Weights of a small image diffusion model.
Model: 1.91M parameters, 64-pixel images, arch uvit, norm layernorm, activation star_relu, patch size [8, 8], layers 12, width 128.
Rows from block 9, named by matrix and row number. Each number is 50 + 12 x the weight over its row's rms, rounded and kept within 0 to 99. All counts start at 0. After the name is the row's rms in percent of the matrix's.
# skip: long skip projection (model.blocks.9.skip.weight, 128x256), inputs 156-207
skip.0 098:56 54 61 28 36 37 33 70 52 77 36 41 69 48 79 26 69 18 50 94 71 32 52 77 38 68 45 83 60 41 40 38 37 76 32 65 46 32 50 48 67 51 37 35 62 56 62 56 46 46 51 46
skip.1 101:44 41 47 37 67 43 34 58 55 50 62 41 48 53 47 36 32 46 54 53 57 53 47 48 84 36 49 22 53 74 24 63 73 42 68 13 45 58 67 25 56 81 78 53 60 58 74 49 27 43 59 32
skip.2 103:34 35 42 66 42 42 72 56 42 48 69 46 68 46 16 77 50 60 49 79 35 35 41 52 46 36 68 43 47 49 60 54 48 31 70 72 50 53 46 42 84 40 71 44 53 72 42 33 31 54 62 54
skip.3 114:45 46 48 27 45 39 64 51 33 40 48 60 20 54 47 53 73 58 33 64 48 38 45 52 42 58 48 50 57 50 50 51 41 37 78 42 72 60 87 66 49 47 52 45 34 42 46 41 49 76 40 28
skip.4 105:45 33 48 41 50 60 57 58 44 57 67 46 53 40 62 32 50 83 54 54 44 48 73 58 59 48 40 77 61 55 29 64 46 79 47 54 19 71 79 54 19 60 78 21 57 64 46 69 40 44 56 45
skip.5 091:36 33 43 30 36 78 33 47 60 71 48 60 67 21 49 61 52 63 57 45 64 59 28 41 05 36 41 62 37 30 66 65 58 55 54 62 34 44 37 43 64 41 83 38 63 38 58 50 42 59 58 50
skip.6 097:50 41 32 52 73 33 63 70 57 25 61 56 62 25 47 44 35 64 58 39 40 26 50 66 46 45 76 38 61 59 38 43 56 51 45 77 21 46 70 82 43 66 89 44 48 30 71 34 49 60 40 68
skip.7 101:53 22 45 48 38 29 76 54 63 39 43 43 70 53 62 68 54 72 19 45 40 69 28 67 65 68 61 08 58 70 36 63 46 55 78 39 65 12 44 16 70 55 40 43 47 69 53 62 34 12 32 30
skip.8 096:58 96 65 50 42 52 32 70 53 70 37 39 59 50 67 57 66 42 29 43 54 38 36 41 66 66 49 36 75 52 66 47 37 77 48 38 47 37 30 43 74 70 66 29 32 19 70 49 43 51 21 41
skip.9 100:64 50 54 68 58 71 51 66 77 58 60 57 35 64 33 47 34 53 52 31 60 57 57 51 32 64 49 63 54 34 56 68 38 52 64 43 23 69 25 29 70 41 45 51 41 73 50 42 50 49 50 58
skip.10 094:71 39 46 45 69 34 35 38 75 44 50 53 44 57 51 33 54 55 45 44 48 31 50 55 44 43 70 35 56 35 21 60 52 34 37 39 52 38 46 62 86 54 87 32 55 75 54 67 22 32 65 60
skip.11 092:38 35 15 71 50 38 55 43 34 55 42 48 57 51 25 46 71 48 43 41 72 35 58 96 99 33 36 43 33 41 57 61 50 55 35 20 53 68 37 74 51 56 36 42 33 66 56 23 56 48 71 49
skip.12 098:42 59 39 30 66 60 41 41 57 43 78 55 81 56 34 69 53 73 39 48 44 51 51 32 60 71 49 60 47 39 28 50 49 85 61 47 73 59 47 54 49 56 53 21 63 37 61 29 55 46 58 28
skip.13 101:56 62 76 39 58 40 54 76 62 60 59 58 61 81 46 62 30 38 36 52 37 53 55 48 49 40 60 47 65 32 53 60 44 60 41 43 54 28 59 36 72 63 34 35 59 24 68 47 46 52 47 15
skip.14 090:59 72 81 44 37 27 51 55 34 41 22 46 27 65 42 37 39 81 70 38 47 63 53 50 61 67 46 51 26 47 31 13 84 46 46 71 40 42 56 31 52 18 37 52 29 30 62 36 62 49 41 50
skip.15 102:53 64 53 40 50 75 33 71 23 26 64 54 23 47 51 41 69 51 68 55 57 44 72 57 52 49 23 10 40 34 79 45 74 36 47 69 54 57 35 48 43 32 17 58 25 56 48 34 45 53 65 56
skip.16 101:49 77 45 72 44 70 25 46 44 67 47 75 37 36 86 45 37 29 53 42 57 32 31 50 48 42 38 37 62 14 29 41 66 51 43 53 56 54 65 38 51 11 43 61 68 34 48 60 65 48 54 60
skip.17 099:43 51 54 54 74 55 57 60 43 51 57 66 35 22 67 57 32 35 08 35 62 53 53 54 45 65 37 29 64 59 48 27 26 35 48 44 37 44 52 44 69 41 53 27 60 65 22 73 43 22 50 48
skip.18 096:47 71 38 52 25 39 48 54 53 72 35 22 48 31 39 37 45 73 44 23 55 38 60 39 76 61 62 24 58 46 43 50 33 32 66 49 51 46 39 54 29 39 69 56 37 59 65 36 67 31 34 37
skip.19 107:51 38 45 71 65 39 57 58 39 84 32 61 33 28 60 92 44 56 52 45 33 66 60 06 18 33 34 31 54 70 71 46 63 59 66 24 86 57 58 52 38 22 39 58 41 47 41 69 48 31 70 56
skip.20 104:24 61 82 47 49 57 45 51 37 59 40 38 57 66 55 40 29 35 57 32 52 55 20 58 61 40 50 39 66 28 44 47 54 84 59 50 85 51 79 76 49 22 31 58 59 69 48 63 21 20 78 66
skip.21 110:48 11 45 35 64 68 52 24 53 51 43 36 39 45 48 57 50 58 57 29 66 20 36 37 41 58 53 31 58 66 45 34 43 64 42 32 45 54 25 68 41 67 36 45 40 47 36 45 50 31 67 72
skip.22 102:68 57 48 38 23 63 37 71 44 25 52 47 49 39 42 79 50 78 52 38 41 45 62 48 43 50 66 59 58 86 44 48 30 82 50 33 52 36 55 64 49 68 57 42 57 51 74 67 63 44 57 70
skip.23 101:50 51 31 30 63 37 75 56 29 62 63 71 52 51 72 82 82 76 83 26 65 55 68 34 53 58 58 44 54 74 39 77 18 68 36 57 38 62 56 66 26 47 41 44 62 51 60 66 51 54 40 19
skip.24 098:45 59 28 65 68 55 62 54 29 08 45 21 39 57 42 75 56 63 75 52 32 40 63 60 38 60 38 34 38 47 49 35 74 64 49 44 64 48 29 40 49 41 48 47 40 59 41 37 44 55 64 08
skip.25 096:68 59 55 70 74 51 66 62 37 54 59 71 52 68 29 63 32 49 48 21 57 51 26 77 56 48 50 57 26 36 80 20 63 61 55 49 62 59 52 72 75 53 42 56 54 32 36 78 57 25 44 44
skip.26 102:42 42 41 48 82 65 48 10 66 60 59 55 44 41 43 45 79 36 25 79 89 51 59 41 75 56 17 60 20 52 43 50 54 22 54 55 78 46 77 53 19 61 36 63 59 46 35 46 46 87 58 55
skip.27 102:58 52 54 31 34 61 34 58 59 72 58 50 43 22 43 41 49 70 41 64 79 70 66 59 90 63 71 46 35 43 52 42 47 45 38 52 65 41 49 81 50 66 65 72 56 43 52 63 48 59 50 28
skip.28 099:61 37 58 29 57 68 59 83 27 53 61 48 57 39 34 52 53 39 28 30 69 42 48 69 65 26 66 68 67 54 41 71 67 79 48 68 67 50 58 79 46 65 54 92 57 51 50 40 72 33 66 31
skip.29 105:49 57 57 45 82 32 41 41 03 22 30 52 35 30 81 57 29 55 77 30 32 49 61 31 57 56 28 63 53 61 30 73 36 73 50 58 54 46 64 48 39 55 30 65 63 46 48 49 43 34 38 61
skip.30 104:62 24 63 53 49 46 27 28 70 63 38 34 78 25 28 43 69 59 33 22 55 64 60 54 52 34 46 27 60 60 41 36 34 24 58 55 54 38 55 62 43 26 09 16 49 55 42 52 54 61 45 44
skip.31 102:38 66 71 59 36 48 24 59 73 23 57 70 49 57 42 50 69 66 55 43 43 44 55 58 60 34 64 46 46 63 54 48 36 71 43 40 59 71 63 31 64 39 30 39 35 52 57 54 38 39 26 25
skip.32 098:36 70 41 63 64 38 45 67 55 73 46 47 50 32 37 56 64 57 66 71 58 40 32 53 50 44 29 27 65 41 59 70 77 41 43 56 75 57 73 44 55 11 51 33 50 66 59 36 46 34 31 37
skip.33 099:67 50 62 52 46 54 60 63 47 76 41 54 65 38 78 54 28 56 47 49 61 73 37 67 41 39 62 46 37 35 60 44 59 55 54 15 66 54 33 45 96 39 67 56 51 83 69 80 44 60 68 62
skip.34 106:54 48 54 37 28 41 57 81 25 61 52 48 43 37 27 60 33 49 73 63 26 67 47 38 57 27 27 57 45 57 29 50 37 67 66 53 28 68 51 48 54 68 63 43 53 72 65 39 35 27 23 34
skip.35 109:36 48 89 60 57 48 40 50 62 48 34 26 19 55 52 39 43 33 51 28 37 41 42 44 47 79 78 23 65 80 83 58 39 50 44 45 60 47 54 32 32 75 57 73 54 42 42 47 57 63 66 71
skip.36 102:57 62 27 57 46 44 61 62 64 50 23 44 62 42 44 45 38 48 43 62 48 37 47 67 63 80 47 78 45 55 44 41 50 28 44 60 70 35 94 59 36 53 58 56 76 49 67 04 40 75 28 75
skip.37 100:62 73 58 48 64 46 72 10 44 29 40 63 56 76 55 58 38 62 66 72 43 64 59 40 77 41 64 55 58 56 50 25 67 66 49 83 65 47 72 49 63 48 37 42 40 90 32 43 64 38 14 14
skip.38 102:44 26 66 53 63 43 42 38 61 52 51 21 60 44 48 71 55 65 43 35 60 44 28 65 53 57 42 51 79 49 76 93 76 49 42 38 70 38 54 66 30 53 49 25 40 76 46 25 44 71 59 41
skip.39 100:43 38 41 28 52 56 55 43 29 24 43 60 33 57 52 48 66 16 64 51 62 57 53 32 29 64 22 55 54 50 93 53 30 77 52 84 25 48 45 39 76 60 32 56 64 49 88 67 46 59 48 41
skip.40 096:53 41 56 52 61 51 60 49 32 55 83 65 64 50 52 47 74 86 25 53 41 11 38 74 32 46 41 45 38 58 55 65 74 53 39 56 50 61 55 64 61 61 84 60 36 54 49 38 58 30 17 31
skip.41 098:38 49 44 61 72 41 49 57 40 33 50 65 25 55 41 50 49 44 45 64 51 42 82 39 48 37 71 63 54 39 29 71 33 59 35 74 14 22 34 31 62 42 43 68 57 67 62 22 49 54 59 61
skip.42 104:55 68 36 59 27 24 44 59 39 34 37 50 81 59 67 71 72 38 50 62 55 54 58 66 45 63 63 67 47 39 47 50 47 67 54 76 50 52 50 13 30 61 37 59 49 53 72 53 47 62 34 36
skip.43 087:44 47 52 57 39 39 32 42 73 52 64 68 41 47 57 61 54 69 39 21 56 47 31 79 44 42 70 74 36 64 51 60 38 36 79 80 30 82 57 77 50 38 47 49 68 55 35 86 37 58 50 60
skip.44 107:31 26 54 67 92 52 22 68 49 42 26 45 38 37 66 48 74 45 26 50 46 70 47 63 45 40 52 49 20 82 29 34 54 76 28 47 39 28 38 46 38 69 87 19 46 46 39 47 45 42 42 46
skip.45 100:64 75 50 51 74 38 52 59 53 65 58 53 70 26 54 38 36 74 50 65 62 47 71 81 34 75 61 20 49 65 54 68 70 42 51 26 46 33 42 48 59 33 37 42 57 45 71 42 38 75 52 42
skip.46 105:30 74 40 60 50 34 48 54 31 54 69 40 55 15 59 70 20 30 39 21 51 45 34 81 67 53 43 42 68 67 34 63 33 56 48 42 46 57 53 70 31 57 60 47 38 56 52 27 51 42 60 77
skip.47 094:44 51 50 55 43 54 62 12 77 47 54 42 36 89 30 34 45 59 36 29 58 56 79 56 59 58 41 46 53 25 48 82 48 69 37 64 42 41 49 29 52 35 34 72 31 83 22 40 44 20 31 55
skip.48 099:39 61 57 53 24 52 18 31 57 06 75 42 68 79 48 84 41 33 52 74 45 85 41 48 67 55 71 38 69 46 67 59 00 29 40 61 35 59 49 23 65 69 62 20 37 62 37 42 44 39 36 57
skip.49 101:51 91 59 68 69 45 37 74 56 56 33 40 48 36 57 63 53 30 20 57 58 55 80 47 49 66 51 36 71 44 59 31 59 33 51 46 49 49 22 34 62 43 55 74 59 32 35 72 50 26 73 10
skip.50 099:50 32 72 34 49 49 29 41 35 77 52 32 59 93 74 64 58 57 71 61 55 60 35 48 47 49 50 43 22 73 84 67 29 81 67 79 28 31 37 48 76 32 40 31 60 55 32 56 42 69 68 53
skip.51 098:57 32 56 56 83 57 66 52 63 24 80 45 18 33 49 49 60 88 55 48 66 64 50 39 43 52 51 53 40 24 45 62 37 46 42 49 41 65 53 71 33 64 63 46 49 52 76 23 87 37 59 73
skip.52 101:37 86 45 53 23 64 49 49 17 57 47 42 66 46 66 50 59 57 46 47 76 41 46 59 64 64 50 35 99 73 31 49 45 41 43 60 73 42 31 70 16 66 50 50 66 77 31 47 60 87 21 49
skip.53 094:45 21 46 73 64 42 80 62 59 82 61 30 40 73 56 47 77 30 40 67 56 67 46 50 51 58 52 37 53 45 76 56 35 59 43 44 59 69 34 80 65 58 56 35 43 19 27 66 41 34 58 71
skip.54 106:64 54 52 71 80 64 39 77 84 48 41 36 32 44 31 59 39 46 92 58 40 35 67 42 64 70 33 67 51 59 67 62 47 58 62 41 57 72 30 38 54 46 26 52 31 62 37 50 66 74 80 52
skip.55 097:61 82 72 22 55 55 57 98 74 42 34 29 70 43 33 47 49 58 64 61 77 50 35 65 32 32 41 49 62 61 23 48 44 37 36 62 34 53 31 27 44 42 46 67 38 48 78 36 50 47 77 65
skip.56 112:60 69 39 49 29 43 84 54 73 27 48 43 70 69 65 40 68 48 68 60 52 62 54 84 68 38 50 41 49 60 71 71 44 55 33 59 71 59 69 15 62 71 59 36 55 50 37 62 65 53 55 44
skip.57 093:40 67 67 31 68 35 50 33 46 47 42 40 53 56 83 48 41 60 40 42 42 40 74 66 72 49 73 34 63 76 60 40 64 42 46 52 39 60 39 61 20 68 51 54 70 80 45 43 30 65 50 46
skip.58 094:57 71 55 50 58 74 22 47 53 75 42 53 41 40 58 67 43 53 39 36 40 46 30 55 44 72 54 58 52 39 59 40 49 56 43 74 29 56 54 64 55 63 58 77 57 30 30 87 74 50 59 32
skip.59 092:56 55 36 16 52 61 44 55 33 65 31 46 64 52 61 50 55 45 55 48 70 39 45 43 41 63 62 45 43 40 57 44 79 84 44 85 36 34 39 49 50 43 62 23 49 34 57 43 75 29 32 20
skip.60 108:22 63 47 56 52 87 42 54 40 55 52 56 56 26 34 68 43 69 21 60 30 43 36 60 70 67 24 74 40 28 45 42 63 60 40 63 42 43 60 61 47 29 18 59 72 36 51 36 65 50 26 50
skip.61 093:45 80 54 51 59 41 70 43 76 48 79 68 41 52 52 34 27 39 50 42 71 64 32 50 58 31 55 35 37 58 38 69 56 83 48 29 57 51 83 58 70 49 25 68 54 18 65 45 34 47 46 62
skip.62 103:63 57 45 66 49 67 35 38 38 54 57 68 34 61 61 56 64 52 46 58 93 34 33 62 51 56 59 56 68 40 44 58 44 51 57 57 40 54 70 70 38 77 31 40 50 43 39 34 50 38 71 65
skip.63 095:50 35 36 47 48 19 58 23 76 47 71 48 39 45 40 77 52 45 35 24 36 49 52 42 64 64 44 26 59 37 38 38 69 50 76 21 27 33 60 31 55 70 61 79 90 58 66 59 43 51 61 84
skip.64 094:30 68 70 47 31 67 67 80 65 36 52 41 77 26 44 36 67 34 47 58 63 67 25 65 35 43 31 27 49 69 50 42 56 58 49 67 54 46 44 76 46 33 18 33 80 61 32 63 50 79 33 46
skip.65 095:43 23 40 45 34 35 48 07 16 43 39 52 64 55 36 54 46 32 55 59 64 45 54 67 41 81 37 52 18 20 77 73 36 47 58 55 54 16 49 78 54 32 53 66 62 27 51 55 60 32 33 37
skip.66 097:46 30 19 52 33 14 34 58 46 54 47 29 74 56 83 56 31 73 42 45 44 18 29 57 59 24 50 34 54 67 44 53 39 73 74 70 56 61 59 39 37 44 42 56 43 56 63 63 41 67 46 61
skip.67 103:50 18 50 46 42 27 36 45 38 52 18 30 64 80 44 33 50 61 58 57 35 33 40 30 52 49 55 51 38 50 92 35 51 42 36 27 63 56 32 44 54 54 37 38 64 62 66 03 55 59 28 50
skip.68 099:38 36 50 54 32 43 30 66 36 58 33 30 78 56 53 38 54 49 83 32 53 30 53 45 56 63 49 22 44 28 53 34 83 38 89 48 30 57 71 61 33 48 69 33 69 09 53 57 49 32 21 81
skip.69 104:65 84 37 71 60 32 53 59 37 62 64 63 69 30 48 49 45 57 31 73 55 53 44 39 45 41 56 65 44 74 25 14 53 37 42 53 99 29 13 29 46 37 58 37 33 64 62 53 49 57 46 41
skip.70 109:17 43 58 27 40 33 59 45 51 41 30 47 64 44 48 47 49 31 47 81 70 43 36 53 60 37 71 22 53 87 44 41 74 25 59 40 34 20 65 43 44 42 36 35 47 31 63 30 44 24 40 79
skip.71 102:43 46 59 35 55 52 57 54 44 45 33 37 36 50 50 38 86 46 44 78 67 25 35 54 72 45 25 99 49 15 47 38 28 84 65 24 55 53 53 54 53 55 37 28 39 80 68 59 58 58 72 57
skip.72 100:50 80 61 71 41 58 34 31 48 32 58 39 78 42 36 36 69 54 38 18 54 69 62 49 27 73 34 34 48 71 41 54 54 49 49 55 91 68 42 73 51 51 55 37 17 33 27 53 42 70 32 57
skip.73 096:61 45 61 48 58 71 56 51 63 52 31 63 63 90 57 32 37 54 41 33 52 48 23 88 51 47 53 55 75 39 71 34 74 52 49 51 86 70 52 44 68 36 60 83 35 77 43 35 62 36 82 43
skip.74 104:50 52 55 19 82 52 55 27 58 29 56 46 74 38 58 38 67 29 69 46 57 47 39 61 32 33 69 36 48 86 32 55 43 64 38 09 17 31 60 47 73 56 47 22 47 62 37 65 55 66 69 60
skip.75 108:53 55 41 40 56 37 44 36 41 47 53 44 56 78 22 45 61 25 39 22 59 27 68 42 65 53 48 47 49 63 84 22 51 56 43 36 71 81 20 69 56 59 67 65 69 49 32 73 47 87 58 37
skip.76 098:41 48 76 37 48 91 34 59 38 63 28 50 57 47 60 60 54 56 47 34 62 76 48 52 36 42 75 50 52 44 45 68 58 73 46 56 77 42 80 09 37 16 57 48 48 50 58 66 51 45 25 60
skip.77 103:27 64 55 40 55 47 61 55 52 67 49 43 57 66 83 66 48 40 24 68 30 35 62 34 68 59 50 43 65 48 51 57 49 82 41 12 49 64 16 36 37 49 23 38 71 61 51 24 78 34 18 51
skip.78 097:24 33 52 44 19 37 30 35 37 52 50 53 80 45 48 45 58 65 68 44 66 39 68 30 38 54 57 47 58 21 59 28 61 51 47 50 38 42 75 60 52 26 17 54 26 26 47 44 24 65 46 33
skip.79 098:46 50 44 49 42 32 29 23 40 59 47 50 27 40 55 31 41 47 45 56 52 28 07 46 32 59 59 37 66 69 33 60 19 59 28 61 51 62 51 33 23 56 32 39 71 52 55 58 62 58 66 50
skip.80 105:51 45 72 23 37 49 63 52 58 32 69 53 48 37 52 48 32 29 53 38 27 61 31 50 53 44 60 40 45 11 54 61 42 65 59 10 88 71 53 73 39 49 65 46 57 64 52 29 68 48 19 40
skip.81 103:58 69 57 44 66 62 30 36 37 43 63 32 57 44 90 59 52 44 39 62 42 74 71 48 52 52 58 53 56 93 43 40 71 57 72 71 43 57 88 40 70 33 71 37 74 35 46 54 41 53 69 78
skip.82 091:51 55 28 25 48 63 49 47 43 13 55 61 55 68 41 24 45 64 33 61 33 31 33 53 48 23 43 63 49 78 62 61 45 50 48 44 61 58 37 40 40 49 65 37 50 55 63 62 51 79 52 32
skip.83 100:55 70 60 71 75 34 62 30 38 27 49 50 79 56 56 31 66 72 65 33 70 46 41 27 59 51 78 49 30 31 48 37 45 40 57 53 53 48 35 66 41 67 21 78 59 28 27 35 42 43 52 52
skip.84 099:32 73 30 51 90 24 64 49 55 44 31 37 65 39 70 47 59 34 32 84 46 48 28 31 28 22 34 34 45 36 48 47 41 57 57 31 28 74 47 54 29 62 81 66 57 38 49 64 51 55 41 62
skip.85 107:46 34 45 45 44 54 40 41 38 30 40 30 55 41 58 35 51 50 63 60 60 40 64 59 46 49 13 88 42 65 48 37 91 65 40 50 67 26 43 40 41 44 72 42 70 74 37 44 48 09 73 35
skip.86 103:59 53 62 37 52 46 68 77 37 29 37 42 51 46 48 35 06 71 33 44 59 83 31 39 55 22 55 73 86 75 95 44 56 58 44 69 59 29 43 51 70 66 51 70 59 43 19 43 66 53 56 34
skip.87 088:40 49 41 27 47 35 51 45 28 67 27 51 32 27 35 28 81 25 41 71 80 50 54 52 45 47 61 63 24 30 59 32 29 38 33 44 60 54 55 51 59 50 54 41 41 39 51 46 60 68 66 58
skip.88 093:30 49 31 46 45 45 58 34 69 32 40 56 70 61 39 48 47 59 11 66 68 47 95 34 63 39 51 27 41 48 51 60 82 55 40 41 54 59 57 59 44 70 57 30 51 34 29 80 46 42 53 67
skip.89 105:28 37 45 29 73 90 69 60 39 44 49 53 76 53 68 79 34 47 52 39 68 62 80 23 38 67 59 43 96 40 53 53 46 27 65 47 40 66 35 70 65 20 70 57 57 42 51 59 67 64 38 55
skip.90 102:34 49 25 77 51 67 81 68 52 39 35 50 45 39 46 32 48 62 62 53 48 28 67 73 49 47 64 33 33 40 60 67 68 37 35 04 56 47 31 59 40 61 36 63 19 38 19 64 73 46 80 37
skip.91 105:49 44 49 39 50 66 36 38 55 53 89 65 40 12 20 67 72 54 44 49 42 36 73 62 64 59 46 30 53 45 30 66 81 39 56 61 48 59 94 29 36 65 74 36 31 56 62 52 68 34 31 41
skip.92 102:58 48 47 69 31 38 49 66 68 61 53 46 61 67 44 46 63 52 38 26 52 78 68 33 51 43 33 14 40 63 33 42 65 27 71 79 61 59 75 82 85 63 39 70 46 48 64 55 52 52 57 57
skip.93 101:63 51 39 60 54 26 38 39 40 59 78 52 51 49 67 25 83 69 80 64 29 38 58 65 53 43 57 38 75 62 33 61 28 57 32 07 49 90 38 26 45 30 53 57 62 43 58 51 55 35 27 57
skip.94 088:38 56 43 31 49 62 39 47 39 51 57 22 25 52 44 42 62 43 55 44 80 59 68 38 45 56 75 56 61 37 19 42 46 58 38 97 50 32 39 41 35 24 44 32 26 56 51 69 21 40 71 43
skip.95 092:40 68 42 55 32 40 47 24 54 46 46 39 57 60 33 52 46 42 37 67 44 48 41 30 73 25 55 64 28 43 67 62 93 35 43 58 24 43 43 60 53 53 42 45 57 35 72 39 39 55 55 28
skip.96 101:40 53 47 31 65 68 36 49 75 41 46 40 48 42 50 39 23 50 61 55 67 55 40 34 53 27 42 35 39 44 29 40 17 62 58 55 40 77 39 53 25 30 59 42 69 51 24 29 51 32 35 44
skip.97 095:55 35 60 56 53 15 69 67 77 60 30 47 42 51 52 37 48 52 63 85 53 35 60 46 54 58 35 61 59 41 74 48 52 54 54 66 46 34 52 73 57 81 35 46 52 61 58 38 70 75 43 48
skip.98 108:50 31 37 44 63 41 42 68 62 69 40 40 61 11 36 62 84 53 67 63 68 56 38 62 56 71 58 41 73 25 42 41 54 60 54 77 50 49 54 56 54 78 29 77 59 59 51 55 29 72 70 24
skip.99 107:64 47 54 57 29 58 56 32 51 65 29 68 60 30 65 32 48 49 37 47 34 45 64 51 55 35 77 56 53 69 79 47 27 21 58 30 39 34 72 31 57 88 83 16 33 35 58 60 29 27 43 51
skip.100 098:18 52 20 46 30 42 61 50 35 39 59 31 44 46 37 47 20 77 46 32 50 36 28 42 47 28 49 71 37 63 60 30 54 50 83 61 37 32 43 39 26 66 63 44 46 58 46 74 42 21 60 14
skip.101 100:63 35 74 28 76 32 59 40 33 48 31 23 57 47 26 47 53 68 43 54 36 47 55 38 57 64 45 33 70 60 43 49 66 61 42 53 50 29 45 27 49 72 28 31 76 38 62 71 42 26 31 35
skip.102 106:43 78 22 49 73 44 59 34 56 46 35 60 31 57 39 47 30 78 63 15 25 66 45 89 45 63 63 30 59 68 38 65 47 32 58 28 73 62 70 44 57 18 51 45 58 20 60 28 34 53 26 21
skip.103 096:28 40 70 51 56 78 50 62 63 14 48 58 65 57 53 52 68 80 29 07 60 50 46 64 29 73 40 61 63 65 81 60 59 35 60 52 44 46 28 65 48 71 52 40 61 52 59 33 64 71 69 47
skip.104 104:55 60 48 59 72 66 43 61 34 51 53 54 21 61 36 39 75 40 56 55 55 48 63 47 63 23 67 55 63 66 78 05 45 60 32 20 37 26 56 36 52 36 83 37 21 83 78 38 36 61 67 32
skip.105 104:46 64 58 32 44 15 58 49 36 52 46 39 27 05 30 33 48 53 64 34 70 66 70 47 56 44 29 25 18 33 52 38 22 72 41 29 52 29 38 84 57 28 40 27 47 67 71 49 38 76 46 40
skip.106 102:47 40 31 66 36 79 53 49 39 35 30 53 37 70 68 65 50 60 74 41 72 54 42 31 35 19 71 35 57 53 50 52 67 71 49 49 68 07 38 41 48 51 36 65 54 42 32 38 34 35 67 81
skip.107 096:16 47 65 35 51 56 51 11 59 46 51 43 25 44 55 45 46 60 65 69 64 65 69 49 40 64 20 31 63 63 35 61 48 25 73 44 44 69 58 59 79 70 48 35 51 50 69 55 53 27 34 64
skip.108 100:46 45 30 56 61 50 52 54 56 17 23 42 58 66 57 39 24 43 82 59 50 66 60 80 46 65 77 45 60 51 35 44 50 13 38 36 42 71 44 73 62 25 66 27 21 47 41 64 64 59 22 34
skip.109 103:21 34 39 47 47 43 41 57 70 69 36 24 69 62 62 54 35 33 40 40 70 43 39 33 52 65 43 79 34 68 42 26 84 50 45 34 58 61 24 70 24 57 42 33 45 72 39 35 72 52 44 49
skip.110 097:37 91 49 21 64 28 53 20 42 67 39 56 54 50 76 63 54 66 64 48 45 38 50 55 46 49 14 74 54 82 34 51 52 48 70 47 45 64 50 42 32 44 38 66 72 66 58 48 52 28 68 73
skip.111 086:54 37 44 46 59 53 48 61 72 59 59 51 39 25 45 49 65 61 61 44 55 63 53 26 43 54 53 30 57 29 53 47 50 62 60 64 33 58 48 62 51 53 48 18 60 44 56 69 45 63 51 51
skip.112 105:82 48 86 56 35 53 55 23 59 52 36 59 60 37 52 65 64 59 60 32 57 23 68 54 43 69 48 84 29 31 53 48 37 55 13 86 57 16 25 29 43 35 63 22 46 65 41 22 58 10 57 68
skip.113 100:58 50 71 46 36 31 71 62 47 51 49 48 54 60 60 68 67 72 52 14 56 58 51 16 48 46 17 52 21 39 83 08 31 68 72 51 34 59 33 58 69 56 52 44 61 25 24 42 63 42 57 33
skip.114 099:31 26 61 44 89 66 61 58 40 47 21 64 37 53 67 69 43 54 48 57 73 58 49 44 58 36 28 70 27 70 65 22 32 41 48 43 32 47 81 24 31 46 52 57 27 56 50 67 59 61 87 41
skip.115 104:56 47 47 58 48 45 45 40 76 45 78 55 58 41 42 58 21 27 45 26 25 22 85 57 53 41 59 68 61 72 64 69 59 58 69 86 68 63 58 28 39 45 50 51 51 53 30 68 45 43 50 46
skip.116 105:51 27 73 36 53 73 40 58 75 70 43 43 77 65 52 28 59 41 40 37 45 57 73 37 58 14 32 41 02 38 48 37 61 59 70 33 41 51 50 34 46 61 26 63 53 35 43 60 34 49 49 57
skip.117 099:32 54 67 45 25 81 72 43 51 81 36 54 58 59 28 34 39 31 57 68 50 35 37 49 47 62 63 31 33 38 62 54 67 57 41 60 54 72 17 45 57 71 53 74 46 55 54 46 55 36 55 65
skip.118 097:49 88 62 42 31 26 43 42 40 47 52 36 53 48 26 42 65 76 42 69 38 44 67 61 49 77 27 22 28 32 68 56 63 45 63 44 32 60 53 08 73 35 58 67 63 38 39 54 39 69 65 31
skip.119 093:57 38 53 56 44 58 45 46 55 52 33 43 53 39 72 52 45 33 50 37 50 60 34 66 57 56 46 33 68 26 28 79 31 35 32 55 42 14 51 31 62 31 65 37 19 34 52 46 46 52 27 46
skip.120 096:48 76 59 27 17 69 70 42 35 61 76 59 64 65 40 55 43 30 62 28 47 26 56 76 51 83 86 52 48 75 48 49 65 28 35 54 73 36 47 69 44 89 44 47 41 21 59 73 46 48 57 70
skip.121 096:77 37 38 46 82 71 70 46 50 69 65 66 47 82 63 45 59 74 56 66 39 90 50 41 36 41 50 26 27 40 42 43 74 49 61 25 81 35 31 08 59 69 54 51 28 61 59 36 48 59 45 67
skip.122 099:57 51 33 28 78 54 44 30 47 75 59 35 72 36 36 58 63 62 67 26 52 69 42 41 43 20 27 53 55 49 55 55 40 45 60 24 42 63 58 51 49 63 58 31 25 52 58 40 53 50 39 46
skip.123 097:56 43 70 35 56 58 39 30 47 59 74 52 62 60 67 51 37 45 58 58 54 54 61 52 54 54 55 07 24 53 63 33 54 60 52 52 73 47 31 65 42 48 34 52 65 57 65 30 61 42 11 32
skip.124 102:70 93 56 44 32 12 74 34 49 50 48 45 34 49 39 66 72 48 35 68 38 43 46 33 47 56 68 79 25 00 32 48 34 22 68 48 62 65 61 54 45 48 40 56 36 16 43 46 42 30 82 52
skip.125 095:24 33 53 57 54 67 59 32 40 58 65 71 37 50 58 52 56 44 52 60 79 21 67 45 45 51 77 31 65 39 66 77 64 51 28 52 60 65 52 65 46 34 44 59 63 50 56 78 59 68 68 51
skip.126 102:44 65 56 56 50 50 46 58 68 33 68 42 41 29 47 52 63 54 30 38 73 10 48 41 49 47 47 65 32 43 76 43 33 57 56 41 45 53 71 19 35 74 17 50 41 56 55 81 26 55 72 61